Rows from block 3 of a small autoregressive pixel model, named by matrix and row number. Rows with one number belong to one neuron. Each number is 500 + 50 x the weight over its row's rms, rounded and kept within 0 to 999. All counts start at 0. Numbers have three digits each.
After each neuron's rows are labels from the 100 images, of 14976, where the neuron reaches its largest size: "strongest on" is what is common among them. Only what is clearly more common there than usual is listed. The data: photos with spoken descriptions (Open Images, Localized Narratives).
# gate: MLP gate (model.blocks.3.mlp.gate.weight, 672x256), inputs 0-127
# fc1: MLP up (model.blocks.3.mlp.fc1.weight, 672x256), inputs 0-127
# fc2: MLP down (model.blocks.3.mlp.fc2.weight, 256x672, transposed), outputs 0-127

gate.320:528489581467525539495524477532495592416572589478451526480463521469522512578443476486498408503469550504478533469491554521473515475555494471462422448548530502537508470593551526575472476595472488482440524402501437538582536547416470483414532505417541554467571545425530526454486430512517515516546507535497461424505498499541516545535516490552570532453607570424449485598507464540529503491491
fc1.320:483513523519510506509409544489478559512504582509537551546537551490459462470566459450463410446415503508429518487571469530467476463471488422524504408493531488562588406493494440535460436499468531454397447480526484513475547472507464483491558558464496652552530573454553526531443434520503492511525572439441492537579567539567403514551523470593517511512440474507420520532572559509535497551459
fc2.320:455502467553562565456414528465535601546547436535552486537502519486483438492480511457519488534515387516447437449518418490450520506421483480554474490451515571510566548469364541506495540488535501500505587457499384509431486511563511544568547515505430586583488490468473580470429508617445526530384508505447533538480541517526469450576498521505510480512412467509466465514507582552495594493542
strongest on: text has "text"

gate.83:537563571541520525524425577539461514524568505461570507494589440506497524458459486496544455443531411638441507504515499543536541529529474459496455549487593448444399510507537534500502493477431433496461468483508514531554550507524554533490615538539450455491451567497565466412471542570433471458431487486454454596478475466473371388506413415385506531491455525542453521507485519547520580612552
fc1.83:494450477450545418561581540433521417514521482482543371517519536529572480457544543569451474568433458456517541459585514545495469463412553480570472583499448459481548483452528492504418552451550524522500473537516486438441467475501529488513566483490528530521449559468458547460472539556475547472517532556545504449573591478425573555467508516498495492481544495521540477533521544537449414456420
fc2.83:485500411583488443514490531533492402452506555546558559491499508492520426455482498482522483521478601440470532536534579445541528487491481448508481476536448458463433522468463563468426493525462661500587470506477461507507553547513432539594446421498490520500555508533469456509516554538372463531575491550547493482501518498599553555489473508548469531415559398516556550469482507531549518520508
strongest on: text has "sky"; text has "trees"

gate.547:524509576403497541503608466485469509537521456576532506383493526504542555460581449544627518458441585535443509624530482416592416466492550480502456587494520405504618495554540560466552536473542599466407420508475419508483571564515462494450472562546474514411541449436454503484525445536373570466516533549502476504501479476476494382464434555520538454468459419474441531501497458517559499526508
fc1.547:538515513466502544512515437504537480449444465449493502480529535458531529461518436520531451411559433589492470560470503584450611477481523547520429508506519487405430447538458529471511525508469508500473432473539433474605525447500593460561518469485490436533409559423533490514481588459630491460376482441523475493546506574496521502514424541488447578433420562586571496459491530594463480493562
fc2.547:443514487504440443517422594409515552493510461524473397555468472557380548511493591467491518521468523445470520479478514531433498427485485439444525589467388399553553440521509444470458463544497526529542545499510604514583483403399411557477475465539477440487476405532510441521531457445557520606462474535420451531572552450506455513437534526377480532547509551505587587446530502581544505465537
strongest on: text has "grass"

gate.364:524548543525382477425503571543424505471568519500561550573518436524522503508503502485488474485541457504537517522522512473489459607558485428519565529501547515559472567518589506590487476472534574504541492460462515504482579375511562580531549497476507571518591483489465466470545540526509508580474448451426448509484472440494487522555521514484506581412541603555511467554506526412574514464487
fc1.364:518438511589495467462472483467486465387485447538574544488501445580479495615517472434456436443523561535476551427540499512548473501581498456497562514470548562397511484462553546543554486515590460457399415478491526481571571522530608498535524502433396552547543515533444477497559519458483485574427473518542501531452423551452534546508429572472544510421502521476472518571546501421462595455531
fc2.364:542504500499454591509491504465522515427413403503599442488477501492451452622449575444436419420537622520464427432463519516568449455539438503463538473540613535435557562512516478513571489499478530529444408500525488583492583618456530519512482522430469487448490510486479421505410555424540484523509475537502561523502504534500539521539523647496639539431472535506460556510537474394486527421434
strongest on: text has "sky"; text has "trees"; text has "buildings"; text has "clouds"

gate.343:445488501575566519509475481541419510530456550494515477488444502452506552538581461452598481473491583459527559557493494542412480559520524497583497471484500500500535416498596512442479494506440551496543403477409487479549469513524547590532443455493459527495555496528576578589431387496570429477482524508559514539505502447389564477448552401500564485452611513520545542487639526422562466516518
fc1.343:502577453534410512445547401476550504495472473529483565493569509442478475433574468433405528530474519511473503394463425528544550434427527528460408465601541526463445536442369498595521522568588428542435590426529539492550550486445494555462484528546488515523525526457540479445482598526523534564490506519530398471465446559512442609506535466473454473541516480556538580496415488532505549481453
fc2.343:566491475489448507502492548479560566449611510441512439466593550553420484489494536433499507602463462454516497456482502546535459477468462436471530487550571522550446517409484503438481640502527550500469489571492509476509629506554508505490477501518485565560577553500503460462492583462518441545514548504480513423464429491599527566449444488529428559615463463590464432545434502446531401510489
strongest on: text has "trees"; text has "grass"; text has "plants"; text has "ground"

gate.459:478470484552422469474501471557486545438486647672425550404526474465425515549476443426460468517480563494435445552568482651454547550445547537473567601460508517523400586536492473480598593480530486349556552416546491599504550483483521429551521522500573558560507560461502485531523465488531445544501532488512487432395500556439500449455495415522490513515434487450523586596501513387506465500515
fc1.459:475504480536437429412558453492495514392464559571402500480601528482523566526540496443480484472537467536442454523544565686497455536470492548502533538510517518446363549474417498576578522500520475379498523529517480540458525528522514443527533614537538487521495522471488460606450518456483393561426464463521491468452469474436485428507474420547520493495446493493524533479559475476599443519510
fc2.459:534418590581428538364500482593429441456505536531454465516503555472444432438528435377524534500453577463460478565411564551478621538528516540505534517495625556487480527544481595493591488520483508548482596502497508584446475534509508365489503553468459547579469478475442496520481556515480481557435490503514533448459478586552546457503509475442498571437463429527542529536467586502480456518578
strongest on: text has "text"

gate.650:519428611480529533544537447451465471461471468513438509525599524512465431558517494528473469473482544450517523502497578541521464483416564554544519510511503345475431588504522459509457388453510525500539464470576539509492523484551541454536474503449529613505504463477530527557521409523468431565474376480524474582528410418495466321546548498549453489504371473510451570465520571486560398505466
fc1.650:478411436568491517620413496505446532508491491607514475389467441553565526463491530507529487427468514473476526377495638474450489508475449569462491507608478481547530458484541483541513545559507554488547453531476474615542456464574459462520487501522593524446504449552526474548403456495477508486419504526390508500474407482551509508529505451610549513480592562537447466430545439434536591433458
fc2.650:448394434525487487559501442577475475461487452625483485418465467509498472421492488497576421560563561504448436413491587452495439464457561541537459542558456426512523506502476490459488568532563554488551453469461521603493479520591499475523493486541464571468556452546584516470405518485525499476456507516466456537461380584530481530516528437559541509510554582531429483456513424467419583449416
strongest on: text has "grass"; text has "ground"; text has "wearing"

gate.157:496519447457454492492518491518503519527567475487637555432585489498562514514448484448514428479573546448457513534566480453503452470559536470533444491490485466453477527502402445488551498479480529497547524491479483492501550546487504512606590551545442610481482473494539533420465509428554491546436496451490467469476498381561451453448482536436498537470476571519489578482411477480402520541545
fc1.157:553574525540462522474530499514493414484426590442389439551418538495402480458541480476514439483455465527514435416506456480489586525515478448532481586483469497553478465512561576541436463542458493619462453489533487481413418379494494503446478495561561461538560533524463550525478502498520450561545517507471521475473473602434440524514498561557469498570570539474474400580576391482584530441539
fc2.157:501501493523508458481565528535495525517558504497551517477459494485435499502499534463432439445568597466487411441559412466482508462498582529500503581532423410478525511574495524496508453456488546492570424570571421546405550452596453448475501525616566593540523487505453565494524566469471482582521567420578436431541544532501479435516424518449595432498482568566529482516506436552478462482543
strongest on: text has "sky"

gate.570:480512459410555513550408425439497576483491511560566518600542524563529441484487506525436522425500564553575465440518535507507492527483533539493528491449545438442617514475510473479478385549443573512480504486486486546563638504606542470496501447561520489467450547530608516499521516413402522507460463498487387499522516462473541552576580527549513489502485512515508614460482481483487509486511
fc1.570:572455539566482447416406539584476512476359501512494500478476525472525471531545539544491573494506579443510414469484429587558444477455514449468585449517544488473408535537561517546548559491511404450483500530495526545475424487530485477536522467516547553566515497531482486545555479519440480552479519544444454479504506508402504545465514400465585437548546479566483407437553529522473536502410
fc2.570:489450521554489541478526489560490585568540460468486494517518402488440474384481403542479505581500458493520487588532520502506516556470396399565455557656555460526517489498509488376476492538398468540474516583515426477537560488533467472521468474504477559526529392513426542427523540535576509526517427512484506375483509459565491535458505474530482487470471443496440521486532419518508424400560
strongest on: text has "grass"

gate.283:541564421580399561505466525441545542564422548465457477427499557482564562528392463484562541500447532623509587521493420498438479416444572493418515482626449525383469540524493558514536583589505521575546428485463444470459421486486446402540526554493495459517391444484502530483499496509504473441414471519464569558519520575497481414508517447550484476521454471529519622577473480409475490483455
fc1.283:540521450552572461473493416484542435483476606494580563491471540504601539479407455468497569472520499439495492541447495532528531541479425482442554512442421570617522513593433451481447529417573499634409443514491568420558571593544551577489584497408538515477527465494489519472526480559526487576536517489418485572413531603448535491522561504450601541408449511477485453466506485600520575538534
fc2.283:489455358615534502530488504492437539563443600530437559451475473512486547575539513477501481548577522462426440553472443497562433527461385540462487480538390556455531512526374473458552485493498479535480460534441461461548451514448552554537525527509483559534529477640448470471522534545451522485424496470489458512478442529500554558549536525392453436465485481430470486455499453488373476490559
strongest on: text has "text"

gate.538:549418515505500503447421451558480485532480472432529525523523526529434483566530442527493458490529457384559459480614554556481449448447530460572521605443610502471578467577446440454488483499486472524567461516506539500471468440481524602531507419469498458412559524405467448607486447484489492509528550446416542567421442489470482395537595506508526445484403483481480536552512526511458598522530
fc1.538:569589547515511489510469586495588581487476620521543457454581402449542463405417486471454473514533521534519431471463547459539541544615504567479491426508428504555430438423635516590463491467533505570571535458525434548418532524401442438472569472436485535487503473516489541490523468463521492421484539498500427439491561431522451569445462593519417486501490450517554558506525418514441531475475
fc2.538:444486533525517549509447439533464502472504523485470497462492549471467475668507478523426496497488498493473454461509536520552459482497508553526525523567454499467520498415430520457483506513515538426544498435514453481565466520584445424514481474445441453483388527463532459508451600495478584561522608526448462426525510386549555414569539436571584525495395562496545419496417579495477560530534
strongest on: text has "trees"; text has "grass"; text has "ground"

gate.391:450482436566518509612399478454593433485440472484522533506422583524528451590579536510559557416473445505385528565532472520415557468410447487412504482505545444378540448461479576460446567404530484456526529486495495518548517463568565446488555587469536595542553503487572507444608513473468551531585476479462479519498470406510501523525531592550477551453424460559432488613499517516512554494547
fc1.391:570583502537597490596453448554546401540517399501552524470436707502531484555476514447466547517511514472407484529532372573481485442447516468545499488551546472446543435475465528552524405482515419528528447460568501461562510518495523481443549556455514542549548490502602460522564460505525557539604489465400397455524584475514466402489561523489567480480483450506509436526385466451584584480504
fc2.391:552567483479504486508515460536529458498445439521523461443448681539505494558479497422433552516502549489493489524533356527512470439489524475546513533527500477552574475501414425560648429540401485574487434477574542469580463543449421474453531509439546452512529508500517451493516444437538528525502525451441450432554626523509473429476481506456498495455508508401585467493468455410589550426488
strongest on: text has "sky"; text has "trees"; text has "blue"; text has "buildings"

gate.243:501400497575475546501559541546632461438421413510521501450502525512463487450603497484493486560546464455462567516477509566565511404559533525527509541483485408493548523554493566523501499518519568403584502503566512557440479564412428479490528468480554478422446500485539466435564430425459492440483518495533491519489473553534437606533455506418533605616473533475533529510517492549483540453469
fc1.243:520419476475481472435480505417531515567486531555452455450497498448466502487495401525580403577508406441584553516539381535505592539531583446476511499547463536586475413606593457498487528557519465479535524495520373572559434494406413495489476511482515526554425485447425505634496549478445464525470427515384398501497469516563514398530457491525544435568507456567489533469488494474439533465575
fc2.243:467456542485520494546487508477488550486452564575518522518554552574444475457497443500470422461560519515425542531522533601496546505536516481454503451536483495506533492484552450539483540454488493511546448549587459567545540471486558465477438527495459514493546497388429453489541496525511519529577631487492415495512492618472500314504484486522488465606694452543478444512467401501490423466445
strongest on: text has "trees"; text has "sky"; text has "buildings"

gate.274:525536631484500453548479537533524466427444484548511453438488613469482569522544478572459546493421391419540503457547503467526502500442529539553513563518520407526571507527478501498547489429559440459516536420509425548462459568484476476579440604602433441566502494487374466508516541555486467600496444522560542536498478471494439493511487552514463459556544582477460443494476529499493494380492
fc1.274:428602499520521552480489410512463394512539446513457491459461486446421455495604469417457502577516438546443503491464477541504518575533382467475435516501497447424485544628424551519486421481511537428546502518532514455599572434485527599477446577470562538459530492508570497584506517468586597436514518498467545487532465506580572469479489534468552491424497519507402625555524571471490499511539
fc2.274:464539538457446461454447483595511428535614467554462484452399523442472541487488502479499511503543469505500461564497502584537431495508519464523447533477483452463479546535547515542371425431513499636522472513528569551563581400427546573478461572446494433500521516476517476502484469424510441424487472522571530480485549457437422469490517521566468419419516436460527520559580534547424560465580
strongest on: text has "man"

gate.232:532493511537498485544526566423584560518408504541464587462484468424494461516378577501573503503530604569527539518512471469500406462486593617461443436505362425490494479589431498478599535514564507535457520440518491541486483542544549512567506518540553507609439501560518473518568508464485554293514444519574529417539446425467477496495530563460483443479447477427569576489470455424438522429416
fc1.232:468447477468515518489510433498489484460510525455535526570458561528400489476485493511540440472361451521472470453465591474520500534565434442539564607558563569460488496445575535467488511410405431413560511615538601473592519551488482493521499531401428518483567554468432481541485489509464486604497560451486570505382544426571582517541456498546486544531510468585468494464523491544527445566467
fc2.232:496426450499545582519513446478423511521565606454530519486486704516465501511475492497469447487481512504469470499501552497513536521477459439554611546471490489481452523475583512437501474426548446426552450533556482432483477520464566525515454485418537588497524511604459524501493475542427533501504516410490520552454537439542434477572422495542468502481535536626478522481562562477473429501551
strongest on: text has "text"

gate.513:462515500529504529539484557461534509558484530474554497559467400488452408457477560390524464494502458441500497554514458548413396486488461561475522555435598494537432471501536486550434563562403457532523513546542506507498511519449495475512502470501500475528521589484461402573516577591549481505486450545539482439407582410471514552523496493557499513564495563517518396454577533435487385552529
fc1.513:503511608527433441490563494561467534589509436557518553506535460476434493529486506375450579485427458525528518415483472462496468618420453538462445541429558467525437470536577515437486482514420558514487504413505544582567416511561474481560419494520443437461532528461483535454561574647489456470462575541529537551536571453572471541535496517506515487477600476454413510513522495549493440496530
fc2.513:476487467509460543518396542518441517455502481490476574480507394541480540533517577448430483534412518473558443515450505493413482443487510528425517569498617435628487426433538457505485580492531585610499587416508544475576470478556545493559447453505490464511586646502538501532477506464486510485409488453512449503468565507415514503540529447456397560463593452508505467488502499579456486428590
strongest on: text has "wall"

gate.186:489415521431518525474431430522540470511563493577480519517506425408556557525475510448475493570498578574566502471538517536529481490482521553404474459403441483425583476501496492462453567483525589496562490427522463522489551480439501421541510453459563493477493537519522486560568414532495463546451485434556545511491453407449501384566612449525620581573448421575521509503519443300460516480423
fc1.186:505524484483440416416521484476496543530424438548399518546440523449501473525588500499590522488453436440529465499539483572573537609330464427549572537429519478534466454515505486558556439479557457513616425469390433525498509547554511438555577485421492459464533474509508546477574483570488525527440479568515428445520473459436496517410597494594440519472505533507474546470586544550492496494486
fc2.186:540512503559583516507478529484510501617497526514506496494469504512486438570557505505544551430492428511518561496500469455451434589461468418490461539569590498543443386491510464495563560459633449494570488557477542592450491524522522540456484457525513505540594500480555544429520560505498462574478474479567521496469491551572385483377557548539512442510505552507495512550477566588500600503582
strongest on: text has "grass"

gate.171:539575550570443468560465508498416545493480396457509467505561497548382494538535494413529454509526504467448469555426451438488510455511500626460491527496552560516538578448474499499590562489515564488510460540505570511560477483531414476443523461512527544536593497490508500555513417451429497508496504441516509573408472499574481521468461387498501463496560525498439496450581629495508542563609
fc1.171:531470418548481578475524556531645532477452563624446534499469467499553493575500489511439562573442466521424471520471529493510547519555471496491461497506460542512515458494580468537384512479486497508411540505439568515456538460519464566452456564526468505566435473519533477561476526441538423586486477470511601479541559457572493424499510538416493463574444498551418654429476540566531503416515
fc2.171:518449510545522469496530494445592439432565527545482432502526426488505472539405537395414470588463525444462498534430455441620489505561488489500526532485508554485476508439450367501435459571509463590528512551417539474571522461500538545536483466555514461564554433533505465470459522508409508477435512478449577502545494527551571516523415488480561401534524444558521490479536609588476415457496
strongest on: text has "sky"; text has "water"; text has "top"

gate.177:500453537539444506567479538489438520443489401579503541533401521485459568475540513518432503493516514491423558527479466430527475493520510507518434534467431629483489522480517485465479454437513456522479443458524594537542442515566453536448525507596487445457535387460431565530476468569565494454463524537584545522484476562498471479544388519507455523508430601495495501477513495538434363476434
fc1.177:513427527481567558533465476465439594490520507452518512451425538444521472537535463430364472445537441480589364532526487560538405531449509516554428542500430536553441520395516622439456492387473591477488472540385571549534443482528556498486445525543518589439461439550540530536491473611538457488522437502542528515523504450577476535457493509540477454533485516524532505555448527454583512462459
fc2.177:491493474577462492526461500506443459514456481394537591502494548483467541470505568571421447473418497482469479494462511538461421504497561456459351514519449470486430535496547618518492511455516448506480355511434436481495450444449495477498576433606561557482529519496480500535497446537508527455484403544552561552429497509484471510476576501543556491517528659441474480510547559498525467489527
strongest on: text has "wall"; text has "table"; text has "front"

gate.616:583555473480482460434546494412540548446509530584558529487627545566485558540382495462548466580485461491425431419519527448485381425480453562487489527550501563435542494498580410526475528543523449519554498487469513470515369417460537452558568457533568475489566409476461428415506489510518500503497466477482502559435569534483535478448567518459510429502487513450431517472509558443515412486545
fc1.616:481482510499509535491428471477504546512535403532512589383552555421546516566438505497495550547436482490483456524533541552472478563451495467516525527569497583468466548618508434445520484540411480474531522534547471597538574481597480409524485481512451488578511490623466534488514479491377507444615524451503396490502361459538487511477560535526411535417562523586530541553501429640508480498360
fc2.616:486510591447514441466552605431482552441531478511532461518610571472478552501474483477591491569419497495503447450626584501386474430424438489550513584548494475398494482533533472365557553509446456477578469569559534528557484543523511455539453464478493454518480433542440465443540509476450499501555424424493420566512557524479558497390598524456460492417550528533441490465506555523494499477496
strongest on: text has "trees"; text has "sky"

gate.596:559483453481606487473511397532521490495600602490478470492431506535520429572402502499497575546505492450500532452521469506501441486551493480502528564523497533542536483485592509558507539558489427409577552520570619400581519550534560426450463550492555528524470441436518603517450473451563450452561535540508414458453432504460585542500489552510500492579467494507485488544436453473389564481520
fc1.596:455487460408438483491553478395488415547428461471498572606590487465441505509546479624524412548549533528543467461500548601426502481459534521406424404485540467454466499426440454516529531474536597532472488433560419487470530544463481493515536466484365464432564503526523450476584571502500403526423566491568550551517486525503418507411540441517497463367515487446513472561558506438544491512508
fc2.596:515431454615614458489483396440421573469462456554502483570474523515447515505539494449455521482480483558427479495496551393564461463501520523507515512463519593545503418613552551457473480493485444537539471553510491500524588476503453460424473520450411511436583566521433512525465471500478533531426513624474480494510509492554539458467444539523475511552534610488525433494466491545484584512564
strongest on: text has "wall"; text has "man"; text has "wearing"

gate.423:524505460523575512519426452496489586391540489581448562512531524491565529505521543400443476422461546566488514453463540449437488498478566452407460520517489521490569516553496509522521460481525483556581492422495500564431586484488482500472536519647441459505465500479461537415528482468471483455584469401480437542415485520429480464582515525460438540372469515450476541490501535520558612470528
fc1.423:567591523623508526501506449456411490462462471549476514459571449563524621426544532560468588495389466463429528491495490533482576464489465465499493511481514512458461535513531540442476462494486459448515534504634415530451563514499460528417563507527474456645503570454512524527534386482494450438449555465497529590336438468407558593535570512457518545420451406495445482411601458488551453495494
fc2.423:538551447570562458457420480445440517421476453520460496493523514539566569494496561546442558451483490497541446572479447481454477521468447452444539539533494576455528467542550477477509571446483497538523491520509479536404560515509556497436407548516529515574503507440479489530503519507496469566456466585461610473427543455482369502553490522467465542442547471611527609436469493447510476512615
strongest on: text has "text"

gate.457:544493450488517469475577513451469460540602430522441549482463508532516544517515501515622401447429558456588591478495644614465476518516428511443487476521532443502584522508559475430473523482470534493398439514442479400514497561567428624446609499506526449441473476420440455518493480499489546532498490509565406536450494476560436444480501524471452517491503490463511474479425483508648503484429
fc1.457:455516509502615482457456514464539430466527418538407496543484439488488416438518401485428518540488486422476437459480408504414450496445476481505569504591454514403530524538501584521510483401497447459573499397523562520505516553536497461507531521516425618514565438547469556517561466569558505454494502567483519525519381518504536518642423522497432484471489555494539443475445426509529530507549
fc2.457:496482526574567460499468518484507527605594418503471476422504507474545556527582467477647514441508453516558511564446533538523465470489396445423459534508560492429528602446465541357531504445468539563523510524442422498535517661487502589436595488446541461558504462534376454515438535594542519537513505453495452482573481479569437466501476470450492501452533456409585454469499494455591547538459
strongest on: text has "sky"

gate.187:525409568412447533551474399437526458500471459475472463500519411478511491540521515473419503539592497493515545413496423547549367476496561472583464506534483478528502493470466554431447548491538545486442508520466536466579493495473565606536527503470524506487510565473485477555465452531487556517574584422504486598505464529505485481437526497558407599511435538453566473554437568570470549551374
fc1.187:561607417490497513564521519535414533545542472487523449576532459617592527494552479567584447528430476450517459572513602349415532497485554470518589519440438471590528490545461462533530483530499556447551509511448477515458419545389543440470537376516464515473530409537525505524446518432539471484521524477470499498442513462491471539540515489441463460537467452473490594429502442420528484463545
fc2.187:455545432478577523555543453567545452467527545558506468473474517598471495416560486494610455500525536462562475575468518492580496518460502574502562557511456450610496564549463502557515561538486503498530614487527565397424441495540502408452543496448398502498504421580470438523410512454450454437572617535520462387597544473545413568596511488465515498444488498579540515473546401446469485417568
strongest on: text has "table"

gate.45:542467495453542498606414538537581530427493480503524533570522456539448464551561565537541540469559525490523516371590486382459525504488509470545466481530453545464538509498446551525555513488458495435485482443451549430443485534511463518462458517499550628446530467546529508533402537467565542529483517501489530471427572518562521422423417438547435472538430456495466508596599574535449512408489
fc1.45:550521616489471503401609412548455417532513539445538488459530523474511534460426474483489501572405523520436465547411522565630504461507429514491597467456582423596486550512569533499434475570530579562470549544487448526544567511447467435539497591496514461461506560490479423468582441529520480423487471539443511584505456429496436559556557466527565496414469500526532520496446456478479573509537
fc2.45:489506477582587452373460554560488460535480533502517549481518385468536537518431469392511494469448493583461541487470523469637488449568550502526515540503523454546436575487516522431548453554508529485477595587555516479508552522538445520534505579430538438513520433460467541523562420522490447479497424517489483521399486500471486558494466546550504549389550468475517542545452453455550545475474
strongest on: text has "wall"; text has "wearing"; text has "smiling"; text has "woman"

gate.164:490542512509564493471551414557474469478535498467448565561488465522479520511498504413489426420497489548536494395458530599528529481456460510473501377593526443460493493532505395503500571523566538516505525485582460511438466577557617460439588425539469556595463538470519543513536572561528469495447590486549461537442478575515485491488411395573449523533439456514489508500472454501391434532505
fc1.164:551469427467524562501407533510471461421366545457539530513473599494548611530421531463553555585429532449557505448578521391483493454530494482430586467495534522502548489521582542525508507476534534457514456477466539550513393465468390491451515560506464468489512419503440489478612485495514474547580442460428493508406470430511502530503516436523491468504493476448501465521565544447450518536516
fc2.164:466487445506547551522522372529552520591549489527453556580476446529452539487488460480414520472596467460485485608413487499551515554479515532537566529587420476551440474459484482498493524518474477491473461505515473477476447479516571482475478456554514541504507472517488509583454420505484575531466554565548462449616517458475497487454505527551534479467510553497553439517523542489595439438485
strongest on: text has "text"

gate.495:531556466598469462426572444512510552459443543534577529452460491566496467601491468573557438552488488496523487457449422522456405471485533514566576479477462476561482533429425493489577524404515564460476489477525549504496483425511493487616519512569471473593461459501493438427531493516521455499569540561414511500513466436547477470632462490578556468537548506529564497505438589475449483580436
fc1.495:565564526378582457541453476532505381508446549568443529592528485462481427453519514473492456484482519473488458473483532496488507580424585488538554472570537508470428518514539476460510501566572464509605405520458501534539524509466439627452402451504560561537464482520558462436293586464513499480515468513454506606587494528531536523600510478520449434433516428495477504506542495432464508562510
fc2.495:523459459525623459520489520500513489464536508501493458514527462511566461504487571548444476518568544502540450569549544500495478581430512653431562442456455417557513589475477537544582520546556521498451481529471498570522428481546530504481499544533606610428532527523552498488566511508481510458497489485441517450464551417519534459553483532465443440457489480474451498496438487537453602589512
strongest on: text has "man"; text has "playing"; text has "guitar"

gate.196:509566570458463472480484476506527487550443468583595480547500464548498447471470476402567555473494484498482573460488520468457509532447545605452433507513419527415494538538437496468503409528414526407445544502543468562543485392536510533448549477447495538491453610511640535533525495511429565483405521404431460544505502583494502614504514474463585639548496529495506506441543543563569462446466
fc1.196:449515495464474401538504464554508479534471411523560555540494556536498428496570461445555579484463587399518439462568572535450494571431553499550514445434517487533541385458628506528517482448574511449580524614503452470561546380638457477485557430538455531492503495475532486487522544526432478452456420522446493536458551553521442475505515476421497642543513468534545513577556584523567472477421
fc2.196:469469454483516529475573464553502467467459405548540445589520615452409563445478464546568467505526518409497474476410600520579469512492499461566530493566553525446518524419477464480452475431432549559580472518486495439561401502557542488531528441512504549525486384519385418515535493467542433451520446551477535466546386551531528582563523510573459471576415462542461531506425513507460492522497
strongest on: text has "trees"; text has "grass"

gate.216:571501552494539507495485525530522478548604578490498505555442525590454495541455553471461584528481458428570489522517470509475551543566497533526485534393453553515414479445497439509489305411408463551494596564501490476483596529535588544449578527524454503492481406529519552489437495524455572479526547502522542464509470471513534520420511544551514552586532583445557520492509527528503535446492
fc1.216:582492453555508624521455536495588431433573454462483530447492492531533552509482582434551472536476553487494501413434460454432533552391541400446504421451531504610499549529496487501514542534460381433536496463470428442416473503597468540453558497477406567488493430392530513549530471451529520517593441439597565475610500455435455495486394438498493599542489478464546539462544503428494424534415
fc2.216:484508483549510570509505540471525459452491456424487548496525508557543485554399461452526473495455511547540536398590477496480527522488491345450395455477556506570516450493487428461547520584504413384527465525548492476600555463548473442426509503467420582447489490474566547565550505469502520515536454461563599514462535467483461498520469478481505461531478523528548499443540518418498490605525
strongest on: text has "wall"; text has "holding"; text has "man"; text has "two"

gate.230:430520540495353609446570434419526543554566456545501496453481527490439497525458479520513501458547480437448522483444546445526436470484587538476595438469458468434389551489428575496549472566453467596493509512515527483525491519431513543490498563564612455457394490461481451516521508510575455493547533491625427513465345497509567471507503455471453497450494479572618498510497448471532641476522
fc1.230:447546513489345538498530436500453534562618475501456475480573507476431501647487567511498461462597516449478557545447553495537492512393456582461481371485458481446483585531465575441529571520478457540524462515437504498429515501474616461503510506607504542496498569461552471517547437479477429436504441478497546559501380425524527549560553468473483523420391441519521540450481486519560526454483
fc2.230:481586551508497466548503469478553497545425506466469545492577425466521544355434463636433561485466505545412443385433461423494532527489504486484581466473505581427530501494456405529552451535452403634491612485458499571521480470445469514403554470484506489418435474559546491531459486533518525501514455523587484541493525560520556470442517531539548417619531563444556391523460526432477480446395
strongest on: text has "table"

gate.132:538534512540516516491604549448522566526526555460579454538566531582548418512575562482457528633517390464558495413522557552484516557439637485433523557476450443435416489526498531446526556448459539561575564492498528421521465593528520490510521501528420558497614497488516586509576476456465510483461509499486437411419480442493544454515513498513429542517559567435491441481514443448513486549492
fc1.132:508537459416510497539436448614498552464499498508514472449412476509493501488493486540480479474469421446429584550527610480509519524422528529438494486426516522447577459513532517444414434442536501452460490552456548607477511492518592437568494579577532515474493415560536471419498564442563448518574522527611447564567481605462513551526547515534492482560550412523566526580551523578492496493523
fc2.132:616434547544466369409485516365421492526504575470501443518440469566483542448491508471444613447526559554477404488477468469432542487516481526523460470573516507506459513575468492491589534503434494604535510405525447397445472534618473434459555484533516476529466528536546495476555490550451550427501509391487538449453553486531599501553446589444544434384517473432518454463636518540567483484474
strongest on: text has "man"; text has "wearing"

gate.110:553461545536549522478461502437496546432527501468476567589541443527545493551516512471510451524559488467468566570482467452617413540607438527483544464506607492476482533488465568493465435506480474456420611458440458498501445435404597564517480526541433519459461539538556486518481520425489501581531479482443453532564447522416526475603436504456537523530608428509410449409517472494528554445640
fc1.110:572437451433619541517540575476514450629541539468516473515496472512502528468519534507586532555484502508484553396428450503473396544597500456503475542593433418530476498536447476481435508419566517451504575481572471452455448556505477440465544500415478528470522542519546482532497545505554459341559567512523574437485508444417526511407529452536457529478432532635571541520436480547508428502466
fc2.110:370459425500502438476466459524523459522518601454602451503515494416541557399491468577508586547457496541516518412535528570514502533558563438488508544425416517515555529493527503533446575483535475512551469482520521446580556532578519407499502432552490535500503491561416504411508512470420507467538496480488464457508490420480549538423449476536527549547382525535539466502436498521435458510393
strongest on: text has "sky"; text has "trees"; text has "buildings"; text has "water"